From a checkpoint of a small CTC audio transcriber.
Training: soap at rate 0.0022, 10100 steps, batches of 384.
Data: 26041 training examples, 148.9 epochs.
Rows from block 3 of a small CTC audio transcriber, named by matrix and row number. Each number is 128 + 24 x the weight over its row's rms, rounded and kept within 0 to 255. All counts start at 0. Numbers have three digits each.
Before each channel's rows are labels from the 100 clips, of 14848, where the channel reaches its highest value: "loudest" is the band of the loudest frequency at the time of the peak. Only what is clearly more common there than usual is listed. The data: short read English sentences (LibriTTS-R). In brackets: how many of the 100.
# conv: pointwise conv (model.blocks.3.conv.weight, 128x128x1), inputs 0-127

loudest: 2000 to 4000 Hz (85)
conv.103:099187106125120109127137131191061117129095125128126127117127130128139156135125129139143109143139132103159124126150125128153102111128151133107108117116112180124145098129129123154106129077113118055123111173126137115167124128109128103109152199121138067111178127130138112134119143066127144139126137129125132122124153131123094085136126116085095089124121165085126132129074136115123126124122

loudest: 250 to 500 Hz (35)
conv.52:158212129087132129109126147138114132124130136140126131184105147150110126143110141131125130159166154130192114120089166128060076131129127137079104140127145126133130129125182126128087128105098124140106147124148118128121101135129132168135158137126127114092133131140131139130140119079126144059128100140136128150157155059128131126126094129070125103137100132141123156123111126124118124125130

loudest: 500 to 1000 Hz (61)
conv.21:140124130100128127126126109121135139125123166143123141124149132150135115131127124128128104137129170129130125116105105115092146112123122139094171077125068114127127128132134152121128128189127140144135114017110120131138132134128139134133132131143129154134157133155139110061165120093154147122181130110119163140150126051151158148099131140128135137159128149125138126105078116189096108147122

loudest: 250 to 500 Hz (50)
conv.83:132127124097131125135128080170127127144094101120131129139111133175119131111116127118158123149119076135143101131134120089160128213158128127188089131126138108109124132186122147139120167125138138129140131056092130121128104134109121125118111097129094114141125130115129129130136111116157115101135130113122142089127150131064167109193129107103129111127162137116128194128141129081120122138136

loudest: 2000 to 4000 Hz (52); 4000 to 8000 Hz (29)
conv.109:186154122085134149140157131130119139074138120164151115130115133104105157126129149129147181126127151149142112127122102114105130132139134095120095127141117170161121108116127111128126131084122092050153129152172129115171137132109112128148147144127114131137139131125086114115131127152132138132128089127132021124127096096136141131130156128129130133125150122125122111126119211123106156112164

loudest: 4000 to 8000 Hz (45)
conv.26:156126123107160126102142137121092095105123127119144134126102133088115134108119154099121125141180132137126124123045138153116115152129131134110133146119137125159128102142113131111102126218116157117122115141135134132218097055104097107127096151127087123127125118158117115123123126074077111149119134061116122115133134109121154129115135133131125138147126121125126130137120128126153169124098

loudest: 500 to 1000 Hz (47)
conv.112:122132127123128117147092142153121153129190116127150091101134121123129131129125116159065122124077129159128126115128118098111138108127114083132134126135111129172154159131110162169129136141145113108156140107114151163113149138124130107103109140133130144127096153134122143125127134149135138126184134115075099136126129131168120145138155111094120125143137139098097129127165162241119127093191

loudest: 2000 to 4000 Hz (29)
conv.48:127136119172125129130081130097125130132128112163106134137098183130141150128128122119147151124120127096120132132151134151119127117140139127057148127129172152125129109127129143130131127155041132127133140150159123125133132080145130137171127106146135109131128144170114123064090166130120153116137145115111088129158130069140100142106190127118118127144109128136112146118086093124071186124135

loudest: 250 to 500 Hz (28)
conv.110:137106133131144131120145114139107127125119099131121131105136126134109179113128132127116125129126160164115118110128123133129133115131148086230125134153124143155113079153102143131135127077136128140108130112161125127117131104138100130115138132129129072135125126085144131100143109089081128128117164034135158099110102104100077094115155158182099125120112117127120078122114125132157138121138

loudest: 4000 to 8000 Hz (72)
conv.23:183145161124129141129117098129108150139101118123196109164135128121116175127119114058157157132139138135169134124126126078117096150188104120137146133132134107114122130133125103102110108129142122108116102141091129125151099127116138128081138153125152136134133130109128093113129146105143124132133139076130128114123137119111178127102098128128114115071139129136137133124121151148173130220182

loudest: 4000 to 8000 Hz (42)
conv.81:101133101109084224169123124143047121144168141125122147125159126126126122096157128103130170135128129125115112137126130139120127143121133121137126125173096171098108120123119104122113068124138128105134136108059128126141132137120106125126120197146129178119117114089121106143124115123145124105110135136109140196131128133140073128151119093127139156146112135131129131111127130139139138108091

loudest: 4000 to 8000 Hz (26)
conv.77:113148120128123130131088136121183177128125125124130105122135144083132114158100117146131178136175149137130108139147111050123142133181117134129121116117131132111121100114144101145166129132133085163118127137084141085124124118129105128169088146099109123168133089125118126121145134133131140080129129142123134120122127160111129160101145135107114149137108136120175053151144133126177197114113

loudest: 4000 to 8000 Hz (61); 2000 to 4000 Hz (26)
conv.13:081129119130134129142140101126113126128114130108143130133127087131114134124108106093131171193158117184090131129118100128113115105138122127129200131066131165122111115123134122119111121057104129056124128098118128128131121124151139149139103159133124087160144134115123113166130134065129146126115137123152080156150135125159128147096105126127131122141123147133129123118066178121118096126153

loudest: 4000 to 8000 Hz (42)
conv.82:142128121114104135101174176101118125076070132127133117131132163122131051121137124134060128141132138096134114118131129128132087085102078130136125161157147153111131115132128098101118136115171134088142122128145110125137126131098114103052142118128166121144132125132125122118127129111148127172141084137137154124122133129095129071097126120125145112123124126130164123113113102116103149141198

loudest: 4000 to 8000 Hz (60)
conv.17:118135142129144153158193136128121127127158118118133103084127117088101116126127127178119162135203113163116152123170176163140133120104127170128100114129180126078121162106115117130124132092074128079138083132105153108157126119130141105130111131120148122100080127095125145141135124120118122157104119149126128130124107131104127103125130127159131107159148054132130092132128162104121136136101