Weights of a small CTC audio transcriber.
Training: soap at rate 0.0022, 10100 steps, batches of 384.
Data: 26041 training examples, 148.9 epochs.
Rows from block 5, named by matrix and row number. Each number is 128 + 24 x the weight over the matrix's rms, rounded and kept within 0 to 255. All counts start at 0. Numbers have three digits each.
# conv: pointwise conv (model.blocks.5.conv.weight, 128x128x1), inputs 0-127
conv.0:105120126133145144114143162133107120115134089130110138122162123122112130110134141114130135128128163133134157124128130113128151132130100119102119095156126123129147043138080082130128091142124121104114098120131153119146089124161123114146125126098202173170139160129133080088167132099137157123126128147127132132182140117117138128101119125130113148127125165104117123109121161160129140135106
conv.1:101132117067133236126132124196130115122171137127123120128114126136141127155136125104184150138066127111134126135207129197078150117127103128126127138095130079137095151131136105106144105148127125127145136136146106122133130158095113180148139115138161138180143119115128164159131128097116121041120101131129135131126111120122117152192127122125125143122131136120088123159145129141134071111129
conv.2:121126116131124165165128118184149128124173081128144144105134131122107097127113094128116134144134141130135160111131170099144177127127088126115130107122130124171134105139150090111126119123136127090129137135124156125130146028119137126159117129131127128128109135146137122142131143133102113122122131154050126143129128144090131147161177126093154150127118112118156109140115128116131119134149
conv.5:137119142139139099132126143143133139139132123157124120141126102154118137127125179151113140088174119092127142145130132097162099130119085196091122165145065104111208090127110128131161125122130142086138170157126083107133131128116155133126099147156131164197129127155152128127149128152183163098123110129118081112117111139085142142120138179137142084128076109151063129151098147128126124150135
conv.6:041126130175103146167130134111110127130134108136128099118155150127109125141125046128123125123149077138137129117142135129096118133115068145078129166161103101116156117130132101077115147141126126211115135151109123122130085138127138159135132129172122086179140122122089156090163087109093112129143122136124124135108140080122134144149117137137142126102128140134090154146131158181149154105077
conv.9:160126125129159128101096121103132132126122122120089098137108146093125123126125117150128105157174153127091130138063164147128134132101123128130147134129139089107136122121129105150118122123132134106115077156108165131100128139066154101121179132152142068130147126121161140125126119096142076156141130124092124076108131111113191115171118143154153145123131120185119094130136144125088141076128
conv.10:116137093135125127135151162131147120090119085123110112135120097118161156166105129091088155124131126133133129130110137072147139100135145141134122128117150164125102084094125133108126120157160113118150125131146123120126123127153111138079100113156112142192145085131126143134111204137129145133146181105140134139128128095126114092128098065162139130137114138162079128146129146148120124094078
conv.12:132193100105168110092128113118112133132140115126132116161138101144047136097176127138128160127120164159114129107125101131138163053132130147131142132130129160132137149132132130142129130098123165127149135167129132095127125147067122131126142117143082125133128105108146131113189167120101119125127103128127124134120090134128138129121121088094144134130161130161133131136109142129104145118112
conv.13:177129151121182110123109127111132158127134120119125127110123146131134092113094136114171100118131081116123104064112119140102068130130079159135160135148129127120143130162123118087125190132119120188130104085129154126135134140109108159139142106056108141070152145129144159137124121157150117146135098130133039095139147058125155133131145172127156152129121130119116123104101138104129160143126
conv.14:137116107079117127129133131142130140158092124135144133074109129098165131130143080105158132122119055179176130110157144136122131096168124108093141137131116119177105124152084136141115142118113123094142134125148111096131106126135129128125113106131086136110129116186132117127129169098149121125117089126090138089141109132104124112136119170139135124125129150130119108077124106115126084102148
conv.15:176126119129118149116126150080129123118123140143117113144117156173130123104106126137135127118142120127146085130117126131181136125144152087094156126144116117136124129128096129216118143112143128132089120108116141128108121134147162127111105120142124103169057097116152076127124124098097118126124174131113094120146130121107085130156150106157163128097089141173131115124124104120098140127133
conv.17:141090128091080097159131127148125126141120137128139125122143089136093172107124252117129107122132150133112139150091143148129150109167111114086130128110128093128121111165100157128121121130116129121141131127095124118124124103172137117123158154126112112134068132146186125113088132130130131120105112126157108158157101146131123106181128161114119116135126132130144120121158127126101128116114
conv.18:095206122122120118123122141084113132122165124116105137121154130118174169031123145103088135177140126124133133119103102169124124123140100129083127088117197134139143129088135154126128191075091152136129125114084136126124127120136164105111148125115127129102136129116145142132136178125115127124140127132127129164143126137127103129129150153121130112127115110119129109118153122127104132095071
conv.19:130128087134104110127178132123132145123152127111100116130120143133130174128126163127129126126121144167134117131117129132099085126107169192125078123127126136123136144143126124119124163133165104169164153127129114117118113127112174103125125091181134124098115124112074126113092128123126126115142105126136028136133139155128127104126121166177101139123154138134128103110141096195124076126132
conv.20:099128112117135112113136101076126131103089111120126096158125116133123160200113080195127117117130131138164104129133129136133127119129125154128119085124126167133110111115138166108100143130129113068146121142109110097152135187148148148121151156091122093123109132127148196136107127113124087078114063058099115091127174133157151132113141133186141119116132134104114110104146151114149133136127
conv.22:154137158132184102124120114089108022155140107126086079146137130131122137115117129132126095130113123132156142141135077124120128126133105123154125112135099113130107133084194138131205099152153094155122126096108125123131127179122112121121113147147111148135127121133140118130129094134122128136120123121128153120129126117159094183098173131120127136120132126126131136122156091131125144125148
conv.23:128127129124206104131141141132153094104129130148089178127120130101121121151134104130173159130141112096148105124131129137128115123145129148137129163199135127129113122131113115142133122099081103113102082156111146154108138119122117140109129136145145125156119146120131120112130091140099154127089094097116124116119193097121122156064120126164106079129184111126131132178135146087096133126154
conv.25:183132131090088118129129077105149099111131127120141125126132117128125137125113130127130158167077128168111141120124131154105118126117110125161124130135082093127152143128110255128123093095114140140090148132113126150131118154130163124103144130235112111139111126169131145126127126090118140127152190131141179113117148094127136125130125105158119116145116131110170148168132119160129128107133
conv.26:099151124141123106139136118119177138120138093112133117178123138136120166110154144115122108122092174144123131126153161148127177153071144219139167140140121151128108115142146178147128122125128129121143145134090110123109158149142125135126088149205169100139136111132090072127117120162112123153100128161072139131130126161130126129133086123154105097121111117111130135129114156146132127139120
conv.27:189136128100143155087126130108159118118112111081116100133122128154133123154134091109132159112134124145127117132119141148126135124092133121152106134191128089118125072081119141127132156120127135092127111126196173127124088100120125077128128121122160129153126143080138139106146128132126098112121128138121069141128102161159104128115131132089105164126122132089112144071111061130123132126106
conv.28:126143118102127122141110119128146129145079097128197106126208114127129127110092145091133126089095043147164080122149150130121132111137070115126134117125124142142112119122124133150160125115133131132121159174130100111098128137112128129111108121090092108095123130107093150114127131111129104139178118102125151140148121135099111173134155115147130095129121121124118127129094116102062150134129
conv.29:107150113104127162160131125088116107112127088140116141095139166116065200109114113190101141124136118128122128145209126112119127133125127125140131142085127102134142133120123156105123109136129100138141139129129104110129105180188128123131157131207155135133125119167129130157128110136074164144119110134135130099110122131127129161138106182138149123164111099091146122131148206130136121100108
conv.30:122122095069130135105124130124129120114128121128136106133136154137132142119106134138126129152113136131127109123119108116083174131091107186151124136146076123112108083114137104087132153143127115106136122134130147120130182132142131129146155133028125091169128130130103107111116138078171122144101131107115089136117143152133153151148156124148167127135133165129128152060100098157135167122150
conv.31:125126111101138072134130136174119134126104170094104098114129128105126224136146114171072136130136083135139127128098141140133151118078134147142151153072129163123143112127181127132126186139127134109161126126132207119127108127177128130124108129126140156128139112128134101081098111096128125140056141120098160132165065152133114131118123127112127065125127112120092133124141131131136132112141
conv.33:136116116097111123120122135158126114129119120119130091127128129164099115098076123158094113146135123123134140126126094183146131093101070091136118094128067090129124102139107072114133167144144122177100123127160116124135102097148189100128163138118152132130106139178129121141187127117121124131214155144142120133148074106138090120130139127126151168106104127130102113128121109139128093151091
conv.34:140117129071128124106143109137126117122132058153131104119135087145155118126120142094116129113122076116126117129126121152135128131129150111127153101177129107127107136132128121121165128158147129168179127147131164153123128190145129111092126107127085125128110182129117126143155113087168086114131117126137209155140121131095110124120124112109134118168106151117127133069111069136134131125146
conv.35:166120167130071186132100123104127104123119131143079092094135127154133110124130150163143127145143111130122129129149132138111129119096173137164084188118140135132152127131124125128125129235133120174102122128175128107126127128134121123137221135096128119131108132122121064120121123103187129222155113131164131159138195048131136148142124154126111133098064112136114110129132143126097136139130
conv.36:174126130118135172121137147130130089135116109148124116126108128164127128123123135089111169119145126139146109128071132160125121120112109204147122138118105091063129132134170136138130129127129104110126140147146136078141210066125069099125168126076129123181134128142123119138107135083128093127113127096115123150134140109105084139126132122125131181136074170106132121115117113122127128110127
conv.37:144128150115156126138128140116130120140140140124128130115133103120121140148129131152133120136129132212150156166126155132143168120117185139128139160150131135108156123109130128165129130125166130126153104121156107149124126118095149133167115099135099129133111136122122114212127083124114140121133114094101048132130097095094148164137136172137137127106164110102130110099140072123079082123113
conv.38:131137121111128096130113119165118139124112128127175132160113131121125136110130128108124131106114090091125137121106132150131102119141120098113109120107117072146142130137151132138153134148130131130147172118126094129111156131126117128143132141130161152121127114138076077128118143122110124127109098137111127141142129159165151092126119124152142123202081163117070110128129136151168050190113
conv.40:126101094128121135173140126158123128116106136137161149148135160128117167128135130109122142120059126130187124119146151104120131104116162162165092133133133178128125106127111126164129126095102128124119086136095149125120149082132116119127114123096147145105110105131149127144094111185127226144141145127099105138128163129136081125120183126141120139066126127189121129095127122133140112146134
conv.41:103142111129081122127132163128120170142134128056154124128151123104194125118195098101107156127130125108131145156144130075133121123111136114158176151129132111133136124122144099115127127194142121119164131135083125144126161138155142137126127134130115143130130123129119072153128133099137125145143100158216195112123126145126139109131160105055143126124136115104117122112145113148131123103136
conv.42:132138132154102129156141130126114136071160126124136112143130142169119134118088141142119069173126127129149140170131110100119101125134112113150115108121090123082118130120143130077110150115134097128155126094104165146160133138100125133126120123121123134127124176131121131174157119125121095098120165133125133122122124132121132138124169125128126093200127136148154138126131159141113127124128
conv.45:112107167146120172125167148136108124155124123128124128111128136159114127114069132119145097132112126131133096133127091127124178127119161143128079092137116115089121139111097111128134116127134134128110150116125114171141129135118102127150113135133118146091125183134150139123144112095112120112191128116140129145161124130127080139146119121130135137132126130115165131140188125142070156139136
conv.46:124134124117123149145088186124124113142140133161123122072127135129123134101133081134124151140122144120143114129128132118111129110133090189135114155122126100135138134131121133168140117121089154113127118107115113089127226126150102139200121129137129126117137112127118096136155137061129095105118126083129100123091104114142098127119139142157129111144133097065078107099110101121096162131129
conv.47:135131104140129100184124129071150117116131109184125101151108128115117126130100116105159098122124109136111129117107130161081121104137118115146106139121125133091120136142171128106162104101120102134077144133138141071115122160123065088179111079155110089102136125120127127106126136145131210119130082116131141137140142063130123137146102180161114140118082125128101130168102124084100145146093
conv.49:141099099117087127112128130126144120132138231140101123158118125117170139134162140155167116121126106155102098140174142094084130138094085140175151160124082119146091154125143126126094125119127141132121145169117115087109136135166141127094135126138133107113124109160094131120099127124126147070118115131144129143127131101127124136130117116135101130141076144120116136125087099132119126131137
conv.51:148133117130095123229130146119124202156149131154122121154113114124131153110185130203081124127107183127131130106132138128114121120128100082168129159129116138142134126091130147069188124096129099123122127156124132133128137108121129123151136099088126126089151086162124173236129121197176155182143178096151125138134138142126122113127142150123120120099128130116122095085123114126130130147108
conv.52:143139127133125144087104087135126104129089158100098138086124109150121129099112148096159136147125104115136110122125137125092124127129084120105150130115036133165139133141156126144120122109126117098100127187115153108130130127154163125122135132139169129113121117138142120068104165121115131115101127132060071100153144104124095124149165144133145125126108128098124122106133121122121132171147
conv.54:120129127083119131136124128045157144136172076128125104122119126166123114132117111132129116147158071131145119157139129095182127152126137123120130129125166103171130109134130081109151104097111120100128138177119135137128035128170128118106154130122123115124136130129129127118122126130078090099132129192131093117132124099138105138107209120089154130128137141151142104129140134088121152110140
conv.55:122133158099124104145125123096111127111092112115126111077154156137155112120129138134123126142161131128122125077173105111107120162108123120125091138133132107151137116133130118091122183142123136154121138117123127143155145133130122088105124126115134138139163162130110137105181127129102202135117118125173101144117129190108124118127128108130134114151087115116109148110173160113129131091124
conv.57:126122113169127147090105129127116107131123128128182130067186116128118114127118122103093130106125145110125162143112136129130084128124166132092139136120138121111163122130129126234180181140124150126144124125141133138124121133089141122082167166110126128136113124127140126118127122090137130119121136129094123118136132124154146115198142130097135109143145122130130125130125120116127099132117
conv.58:182111065210147139131103154132133132156097086116134130127127133131196135113125129099135130152130120145138136120115128067134128120115117142148113130125096092119059125127109152131112181104106126151091134096165151128127173165122174139141132120081135126077112132122118121134138143109139136134123124137145119077103099092119112142152214127132137108127132128127150124122113157126127130127049
conv.59:193129090117137136096100172124155116128134133134148126121095126151121128139116091124083086120128123137119087129116129119123122161129089196199106110087081111108129129129125127114127153127123131182132127131092151121092182119165149167116096115126149111210115109125134154092141131128123125105081112100106131126128120166137113110132184119099129180127121133122132122124098188196141145170135
conv.61:159119170120127117126174141115127129102126130136125120115121135135136131131081154122118127129123108140156124129171119145102109123132086136123081093148127134067124124138126121124127126179172122134139135099146127151126146125112128111123127126111128129122115168136124135149144127140108123113123154130139085127110116100126133124095128116135130141131128140116119196112178150157128127131121
conv.63:142100133124121130123127128170142199166129152111118101131125127102120097122131083146111125126144124135130219117136169128136138126159140119129136109133147128128055111120137135101147112130130123142134137144102138122130132146140109139183084236132121127103098138124158115154138086131106097120128097109138128119202155143130093197082114129069127145137135135094122126151125119127090119135085
conv.64:129112117116127136127105136194127108197082125119121126092116128116138097245114191127134120164137094164129162140122129111115152127127145126119135118128139130113152129126143118102170099099126201140117166125121140129139138135114131126130158125110123130134255116130101127133139104121138122141135126118147122097111125118128106125101129118109130131106113126115125134118106155145103116123105
conv.65:101074100095149130127135168134128135134124111155108128141091116113137129106131153088123117096126125118113128147126121193126102174123138135115102129148120124110113128133139168149130135126126129121133133128118114114138136058179133114122131118131128103127113168180141131117082129116125136130139127129165125122168132132125191140108137126115160141127166118097084123204128149088158118071182
conv.66:133135117181128121136123120118126127181123106154217125163108130127074126155107155091162130144135121129101147120098101127126141108100060102108133127165129090120065161122102097119145130113137127132138154127109099119128129101146118078121080114132101163145128126153103114116130129106173130100143088130129122127126090138138160127113076130141161127124151116181156117137151144126128168129121
conv.68:127126130135122132151173137110066088128125150144126127125132124123141140112138154127135140127130127098138117154127081129132067117127111128111093126146127116106126132122133133116131107113130111162148119114133122171164151160138147176134121123156104168139121158152127116128129096141110127097140145127149125114130123111111096110112109134127126131132124148107111151125132116139137122121127
conv.70:110125121125118134087141121086122158096129114092136066138132150164102106101112089174115105054126174128117114187123109131151126113159126139123105163114139157117175132127132119101129127089121119127117127126133126128127121126124103129172142133100128153133132099158117127072138101150056177108108163134109139149117081083163171093131188209213171132123124136146131098099117107098126125127125
conv.72:108159134167122129115123138148110090167142185163142130126147106120146071110157125144149135121137146128135137129123085134128125134173123122141158158103097155115132173127143110118124121106112095124125097142154099123135128106163133171127124137132113147128173106103125154148125153183128165115130135136099068139128076144123112154107108128080127124118119136127113124174136138121113182126100
conv.74:131122127102147132150117112171128172134125127134097169131144151074168103134161126166125111114140154115127126149135090165174135135167151048117088107131122088115188114125143092124121161133128125113152124128117149130141091117126082128124144126130129176111152139122131154134120130131120142102161116153096130095118142094088107128098090155178078124140131114092135128134123110120134150091125
conv.75:049132154125134136137138138177117114131122123128124118137117145127119134104159129135109124152094132104140125129128121080126132127100117135130103125117117136164124136153126147119102143119143126131165144093122117171203122129126107141088114114106118132128131171142127117131122112155126133120118142127126122077124115120125135130115094090116126082136123115121093146117193127115112165108166
conv.77:107124079129141108138126107126138114130142164111208159134077128132106090115126108119119135085124103140173109096122115128158136124107127153116107115130140166134141134116166121120144116121130126119115134111157096067130086128115130191112147140141115160135121117078094120104117123131125154105063142134113127143119132064164107151078144100108129112144132138154068119096137081127131137136128
conv.78:118148128109096129133134169127140126129108137131114153145111134126130112123131107096144086129063169114128129151134151171157123126146083130120164142154122124129115125137142107090154102107140119090130136138166105126098107110105190169172061115128122148127155133130081112135179139129146134124140152198126116126110151094132130147136160100143129123128093179129083124120140070148123126108122
conv.81:104137119037149154129118137106118112126126150129116093166129132147122151127125117080131122117110125127103115126114116163115120123086133205191146208111113060126094125115131129115113141100149123132134143123121127143122191129158120141121113163110182121139129111092104144111126111124141122128119084102108172067101115129113098132128161120121136094120120151134102135123131140116125129129121
conv.83:129176172143130148128130140187110108127126108113138117130128168146123130124122128118115178126112127134134161075125084236114110135147143134086122086133155108080091119133117135122129070114121098162151126120138112089166145134102128130121115142129129136129120121125116074095161127129127069089125141109127130067114148141087129131109138124136110108126136122156115150118119173127135133141136
conv.84:130146124127152124108150116133139093084121133132128100128068124104133142096100171064127131120118126125079112129065114118126152133109142120115128078131114144125133126124115134114141099150133131111138129154167162129123111146208156101084181117117120152131132127133123106047139126132209102103122083125062083179139142127134128161130060135126092104124129153165140131118140114150120134124127
conv.85:000106153123134165079118178176115124131123129255127115122126127122148110123122127121065132134126107127123116136143101139120128124126125106126132172145131139147152140129129111125128122108125130130107123151136098104133128122082126146114151163122145109042130125126128133129146124089196062122132129129137134147117121097127148128123198101144110125122135152128126119124134129189133131147128
conv.86:150130178137102125129153155149110112133132131138119129208133132138121139129134147092111128136133130105124112121157119117102110121124115145083119092124116122092099131130129145134089136127117113169115127100148130136205144086130125133105118122117128131102137183109091141129130117118119131121135148120169127128126127159120131128113129148130132135122133129132088199146129102134113132130110
conv.89:168128105178077127075136137135131181132127127129127125120206124143137132127127111123123128129130121123127104134125124139126115085123103148127121111172092140149131108166142125126160109111157120132070127125142150128121125074134123122121133120125137143130132117119136145154106130121102110095094122135111133139141128063128132123124128116113143091245113101127103143129105133140129107116136
conv.90:137134128127111153136120129100121161126160125120161101108134123142128143130123131088094130105129109129121114094151127131149112124127086094179128143125100126056146134106161130119117074143123128122126141129177170103126159120131176068126140149148129085195130093125117099116123144129152117138135102126127127160147207160117154124132151153139128139087167143102126107044127124168127117130110
conv.92:129121083142143039128121118116147125110126124130145078155168100098131111128128146124099133137170056136121130127070108116123115106155070116128125125125133099111132176168146124132123128132126073143149112142178122129129139134125109128106133123115129174138127118129102157102140136122081098107139144161143135191122144102066107128127090126134089130158130119154118104122147149128149066120108
conv.94:094148116090173129130120086106112129124126125162124103123126124089123118116061125140116129160137151122098131132133131144120150128142118136122116120077129098146101153130129127125126110133129130135121088093153143136132127138082080098146138121109109172122101173166132127131110124148121151122105111102124123130154108083150115143153130218113183142137098109118123113152123123131149125138170
conv.95:119123131127100211141148112113121135103112122063128127116159087145048143121137141104093210119115137111098134133110122107128121121107096120084182125121148136136129116110140128119121130138120142125122129117086132122126162118117145110129119129126161145125094104111127126132122129140161114112155143153139117097089104169159156103144087130109111137138176123125114134129133143155131127127076
conv.96:134127141103108137127130140127138129099131072126156066129134151136165141142114131106125132089089109128115122119071134150162141130125127131104124141118105108113143129108110166117127107133075153131124165119114099127128122139131098091086093141140122137126127109125151121124139112142104115124121103068134135186128134094156123097130124159126114160139054153143121124090074127162137146182155
conv.98:114179120152132164170086125149129152084132108154147183103147167132111113090126085096114077138142113076157124092136128113133102089130200107132125086099141135125128124143141128126119123084124160129112132090126129131130153134131139153124147114126097089121140125118107095120097186125131151143125123157127158123078114124143124128130109123136130127126116119144127118167127130137128141180123
conv.100:132129132157128138126130139136113101133122099191125109129128146158104118102127133134170130094132132142131103130230117146080112130130135081115167119130135128114097188177112129107146123079193127130134127164116129149098127116138133128142100139110130120154123097118130105104117101157133102103139133131141083123141115132115067130119138122103119149124157128132116152122118083106133115137130
conv.102:151124048120119145115145126158172140150082139094129127139108117156143128108135119117127181146107092107096107097026129129116138180128144134142131125145117115126151131116104127139124160118158119162128118112127136133121127130131127154204116097085087126162127094074123158063140113149134142124127126108119188163130098163127095136094103130130128137111154132156129122156125097124120132154127
conv.103:128131125115163120132102089121143155116129135140113140138087127121129150150120128105080123153110164153129123107128134143126130112186133131172142125123146168134128167171155147143092123091125116153147135126137114135137098127110125131166076175129161132093160118103124152115127137165132139167088180111132203064124160112120124133119058201128130114116138184068121111134126099133128142108125
conv.105:100126091140106131112172129106127121130195134137130119139130132168133133129134119108120220128128130119128123165120125130126117125123116131125081119121135084170131121118106125132139088135161119129130165126126090126131112104105081188130110129151144128119138129127119132115125128120112123117104109101155109121123098071139157122140177121111120159164072182125126128129128122115127123122130
conv.106:095129119119079161129145129126118102118094135137085107145135135137126117128110111093118126109064125131137133126131130132114143150157143134108122061123129128149136134115128115135148201131114108123125127128111147106125132161123127100157128150129144155177129094099078102122118100121081111127149140134113128122123088108172117104129161156125110129159125155137158141187117114073132142212127
conv.107:077160121126143091098129116123125106146119114158128103139127128151127106127092128124116136137113110116115130125109124088131144141110110166145115136130084148126150123157126127108139113137129101127141079103140105169134160095135111118131119106049137131097122117137100121144130109087191097090113076134118209140158130133127116125153202126121123128092109243111107129100128184152128126120116
conv.108:120160124168140102129137220125165106138112109150114135156141120129110129111143114114082127131149129132120121185082126100175126106100112127132119123125120106145129166080156128145113105089153104136128102145116188123122189085164122146118115185128133098121150112143128127113122121133173187110140116109122118109184115115133123111129116067131117159126089137167163119167180182123126095107123
conv.109:118089113135153127122076121140097125154129073131126187140127162097053157100125148154124154124134121133166119128076139126100114131173119140122131101130081124119146133128120135104107146101140128117127110131123154131157144115134126121118127137127118156114120130143128139121132131138117121088111125154116095140092082105052105160091130140121176117128130087116117125175139132113131123103130
conv.110:133227139172167132141132124135118166125102125131129142144125119146128134187140126111144132140135128096118116145160135122112112177120049134128127158125138110120129154086182104129135113130109131139132116133141089118131121138112153101117099100125125135135123121171140149144085129121123081109125064116102156116123075120119142134151133139122120125138179126136117125101156104134113126146095
conv.111:129108121124166099140168125122125168136066173116144119158141120102182142140131122120095135116076121131127110130128120170126124124188101139137125126141135133145129132127114143146136125138112130125115150128098131127123092164090125129112190139113166101137129117123077107114133138178141108131212132100127094126131090139131064094101144125110156108096134120181127131150126124107138104129163
conv.112:067135087128130129122125115136132188193127164124077107152118130125128165089121159088134085154131123133109141146115123128107155143133128137072126164130126121169129127129118155126142119126127103125098121128163147128173147132133129225134175112123144079139126126129122072142086136104049121108229173124104106149134151125127139127122107156139132116127126097177191138140129136111140147165126
conv.113:106143113119144126131109159241128131061129082132075155121112133096115106125119124128130127130127129145134127159140120234153113190097019148125125142102122086110119127117128137131128138129142133116129143129206164144128136148178164140128144135095126132086119118129126114131163130099107176131136111124148110108112127121130094120134097134131146143140131129128068133140109101112121138194147
conv.114:125139105058093127206131079136113139131145095124174128173125101108113129127140119167111129141122127104139148132107116061143127124144127103140159125121131101098149124085129133145132112179097122092135119107129132061121149119124124169134094120131121105125137091157106183085118107180137131162111101150097103133098178094100097124121138165086127093152115110139113138162129104099119148126102
conv.115:158140136129147140222132121117137132123129071135127126113124117106209127155125091109123138126157117127125116127121129152138129143119125129131122132124127098107118084173125062123127086121132118106129118127104082127129127103164137126132131118140129130135133141117131148133088140187097151180109105102147133132122144131130122107157101145196123130154130058148085131118137106092109113164132
conv.117:138071129108138122118122132120151160149152089130148065127120016133132145106126110099137150122129127116131122137096152103130130139129112083116129168128133119139126112130158135130134126126090170129108114133099126089129104130119164127127122136124114125096160163130111163150132110132122117123190097072123127150112142098161139157137140125152087100110130099123111140094133136121115171122134
conv.118:120123127125130123125102142112129126144123176121129166107131136111170110124123140110123118112134122121113100130145150114111129156130137115117109113140124149128128093137098119125109095101117119130132124103127141148147127146109129136116076203088124114123133168100185118136126079135135149130138126109129161139106149163136117085127144173113130113131116130128133098120130134130081126127219
conv.119:135144135139128126152145175125112116120128147148110155126126131123133129116198129137142123122141099130213141107126112126125113145131131126102099116127137119092124101150141103115106118116147121146167125123175122132124113131127100104125096132116126135145129135108131122094108133097129091127125120147139127103125116095084119131073121131077154124086129094104124125150131130142128115116144
conv.120:133126092128127125099144147190099092119128124137132082110146126180121111115105175106135121135121093115152127155151112125142125127105140153126109123121112119127121163145133087129123077103083131168095122110127149213130118056137165100131131166117108127172155141123126129132111129122130128109087116087130126151107098131129093169104154196127148130137112156121171126095142092087131171120122
conv.122:102122161124131130108121165103082088136175193128143112126136142141130112118126128110106136098127112123137144140159125127126126121123145158091132124136078169160112084127123128133169122129125168129140130114152075167114150091127127146131151077138128132145137111106132127115117127127145163138078083151122125126129103138148116127128126119116120187090097166109119152120144134142129162145105
conv.123:088128126132142091145112132114126134126144120175167110110093134139131097127121149109129129124128142118130182058080149129135112152112130122132137102154140101125146121164128132125075130143099127133127154137131135133128164117136127128175118185103102127150066119072119164126135127124139099111152137126116120125123075147107129137161163161118124126134132139146098120115102097125081082095159
conv.126:137097118120082148129148149138167133101175130123126089099139118147149131085134125119158129132127117130160141076113127120111130119132129120137114133122126130147109077199119200123175110115116132128079064101118140078139133129100133113123117129185126115149122135130121117070125114124135126184088116096136115120142120116130114140114099132124152168134126127123101130156125117132131111131124
conv.127:144128123128131110148128131097118112097129089139114130155133108128129100089129113107103110126093168044118130101138118125109120128091115092166141134109102121137116127123119116151120111134126118114137129137123152107125137162096126115119114236149167129135129133131154121126133132117105120176142122145126118202104124114174144103121134127087121130127134099137125125132126124153137105109163